From a checkpoint of a small image denoising autoencoder.
Model: 32-pixel images, decoder norm groupnorm, decoder widths [32, 64, 128].
Rows from block 6 of the encoder of a small image denoising autoencoder, named by matrix and row number. Rows with one number belong to one neuron. Each number is 50 + 10 x the weight over its row's rms, rounded and kept within 0 to 99. All counts start at 0.
After each neuron's rows are labels from the 100 images, of 14976, where the neuron reaches its highest value: "patch colour" is the nearest of a few named colours to the mean colour under the peak; "strongest on" is what is common among them. Only what is clearly more common there than usual is listed. The data: photos of plants, animals and fungi (iNaturalist).
# fc1: MLP up (encoder.blocks.6.mlp.fc1.weight, 1152x192), inputs 0-63
# fc2: MLP down (encoder.blocks.6.mlp.fc2.weight, 192x1152, transposed), outputs 0-63

fc1.83:41 36 51 65 65 41 35 47 37 46 52 50 33 47 41 64 47 39 55 41 52 52 34 51 47 55 65 47 59 54 54 47 59 28 45 52 60 54 48 51 56 40 60 62 52 55 60 71 64 30 42 45 45 26 53 52 64 48 46 56 42 50 62 54
fc2.83:55 64 59 41 36 50 64 45 57 52 48 66 46 46 43 44 59 58 48 65 51 48 46 65 47 47 26 30 53 30 57 54 53 71 57 45 37 41 59 41 45 42 30 25 48 34 47 42 43 71 54 57 49 69 38 41 41 40 60 35 54 51 46 29
patch colour: grey
strongest on: order Passeriformes

fc1.700:65 27 40 52 50 45 73 53 38 53 46 58 42 48 54 39 46 56 40 47 63 52 34 38 58 23 52 36 44 38 59 35 61 49 45 41 53 59 58 62 65 37 52 43 38 54 43 57 63 36 47 54 46 51 44 46 38 50 54 57 47 52 45 68
fc2.700:41 72 60 62 52 59 56 55 59 55 43 53 42 47 39 57 49 50 76 46 41 49 54 78 35 76 48 65 61 57 42 65 47 71 59 51 49 52 62 59 48 56 38 61 48 47 69 38 49 59 41 45 46 54 44 48 68 35 56 28 44 55 55 38
patch colour: grey
strongest on: order Passeriformes

fc1.681:53 32 49 40 74 51 47 32 52 64 50 50 51 61 46 39 57 58 59 45 52 43 64 44 63 34 45 46 49 49 51 35 46 52 63 46 35 59 44 39 75 51 63 74 54 71 58 49 37 40 51 53 67 48 38 55 36 47 46 35 32 40 58 30
fc2.681:48 62 39 57 43 43 46 48 65 34 49 50 47 42 67 50 44 62 55 56 54 85 73 47 51 44 56 47 47 39 47 49 41 60 36 48 63 37 54 49 36 61 50 45 59 44 41 45 42 66 40 54 48 52 68 51 70 50 60 53 41 51 45 59
patch colour: brown
strongest on: order Lepidoptera

fc1.422:42 50 43 43 51 42 46 45 35 44 37 59 52 63 54 63 39 63 55 60 46 54 42 45 57 42 57 41 38 58 51 48 57 44 64 55 52 61 56 47 41 60 35 49 45 51 44 46 62 68 41 34 41 39 52 41 51 53 49 58 57 48 53 61
fc2.422:64 42 44 55 50 50 39 31 55 55 53 49 47 37 55 46 56 47 54 41 75 49 36 63 43 60 30 50 55 68 43 53 50 59 50 51 47 39 45 48 46 54 56 54 40 49 60 46 38 39 52 64 50 51 43 77 31 47 51 54 54 56 63 48
patch colour: pink
strongest on: order Passeriformes

fc1.248:50 44 53 31 54 46 52 52 44 46 56 61 46 58 48 60 46 56 49 39 67 46 56 59 70 36 42 45 58 38 59 62 56 53 50 57 65 62 36 41 46 66 48 61 53 47 35 41 38 46 61 26 40 53 35 54 65 50 32 50 52 35 39 64
fc2.248:34 47 51 57 54 57 51 48 38 65 31 56 53 69 41 42 47 59 43 32 44 70 60 63 43 52 51 72 48 42 46 46 62 60 44 55 37 33 37 49 44 50 65 48 58 57 54 50 37 54 53 59 61 36 40 60 50 52 50 57 28 68 59 41
patch colour: brown
strongest on: phylum Arthropoda; class Insecta; order Lepidoptera

fc1.10:49 51 49 23 49 39 49 32 43 69 63 47 28 36 55 49 58 53 44 49 69 45 44 44 59 50 36 33 51 38 47 52 63 41 67 51 62 68 45 42 63 60 51 64 57 44 61 44 44 64 58 47 60 44 50 66 45 74 62 55 52 50 60 50
fc2.10:47 56 46 50 42 56 50 66 59 50 43 56 68 43 32 43 64 64 57 57 39 53 42 48 34 60 33 60 41 59 24 47 47 41 53 57 49 47 44 53 46 57 65 44 33 61 35 48 38 45 48 50 52 51 54 30 57 37 47 56 44 41 38 50
patch colour: grey
strongest on: order Anseriformes; family: Anatidae

fc1.288:61 46 57 48 47 52 73 54 45 66 45 45 52 55 68 38 50 54 52 46 63 46 44 35 47 28 54 46 31 42 40 46 77 58 49 50 51 69 49 61 66 49 47 40 46 52 45 43 58 51 61 51 43 64 46 50 36 45 52 54 45 53 43 61
fc2.288:42 54 45 65 53 50 35 59 59 50 46 46 42 54 34 47 54 48 50 46 44 46 44 80 41 73 55 60 70 61 60 44 48 45 54 49 51 45 60 45 43 51 49 73 42 56 66 49 50 56 51 43 52 51 57 25 59 54 57 42 55 59 49 48
patch colour: brown
strongest on: order Lepidoptera

fc1.311:65 35 68 45 60 51 38 56 43 60 36 52 30 58 36 51 38 56 25 67 27 48 51 36 56 61 32 48 38 41 27 55 71 47 34 66 56 36 49 38 47 54 60 55 60 60 54 61 64 57 60 52 63 43 51 43 55 59 57 50 41 59 53 45
fc2.311:46 46 39 49 43 53 32 62 39 48 52 47 54 44 47 48 61 71 47 29 44 42 51 47 57 43 55 47 35 42 53 53 44 70 55 51 52 44 33 55 48 36 54 48 63 57 43 43 60 57 43 56 58 24 64 51 34 56 48 53 75 56 40 61
patch colour: pink
strongest on: class Aves; order Passeriformes

fc1.246:50 46 65 47 60 57 49 41 73 45 48 63 56 42 55 38 43 46 54 46 41 44 46 67 51 50 52 47 49 49 48 68 31 55 75 53 29 44 42 31 56 37 39 40 50 55 58 43 52 54 56 36 55 54 43 44 60 60 50 24 51 46 55 34
fc2.246:43 44 47 56 54 41 60 35 46 54 42 34 36 42 35 49 35 31 44 45 74 45 45 46 48 36 43 51 46 41 55 54 39 66 26 52 48 47 43 35 47 55 56 56 54 42 47 51 52 35 52 40 47 46 41 50 44 54 31 68 39 38 44 58
patch colour: white
strongest on: phylum Chordata; class Aves; order Accipitriformes; family: Accipitridae

fc1.117:67 52 48 39 54 46 38 42 49 67 54 55 62 43 46 48 52 55 46 33 78 62 44 62 66 57 56 61 48 37 47 58 56 56 46 43 69 49 64 59 62 42 39 36 51 54 29 43 42 51 35 49 47 50 53 62 46 48 46 35 41 70 41 52
fc2.117:39 60 64 52 58 43 50 49 60 61 33 57 35 54 58 40 49 55 52 51 38 27 48 42 18 36 43 57 28 58 49 55 58 56 58 44 55 57 56 38 37 55 72 44 47 50 56 41 46 37 62 50 66 49 40 56 52 45 53 57 54 59 56 56
patch colour: brown
strongest on: class Insecta; phylum Arthropoda; order Lepidoptera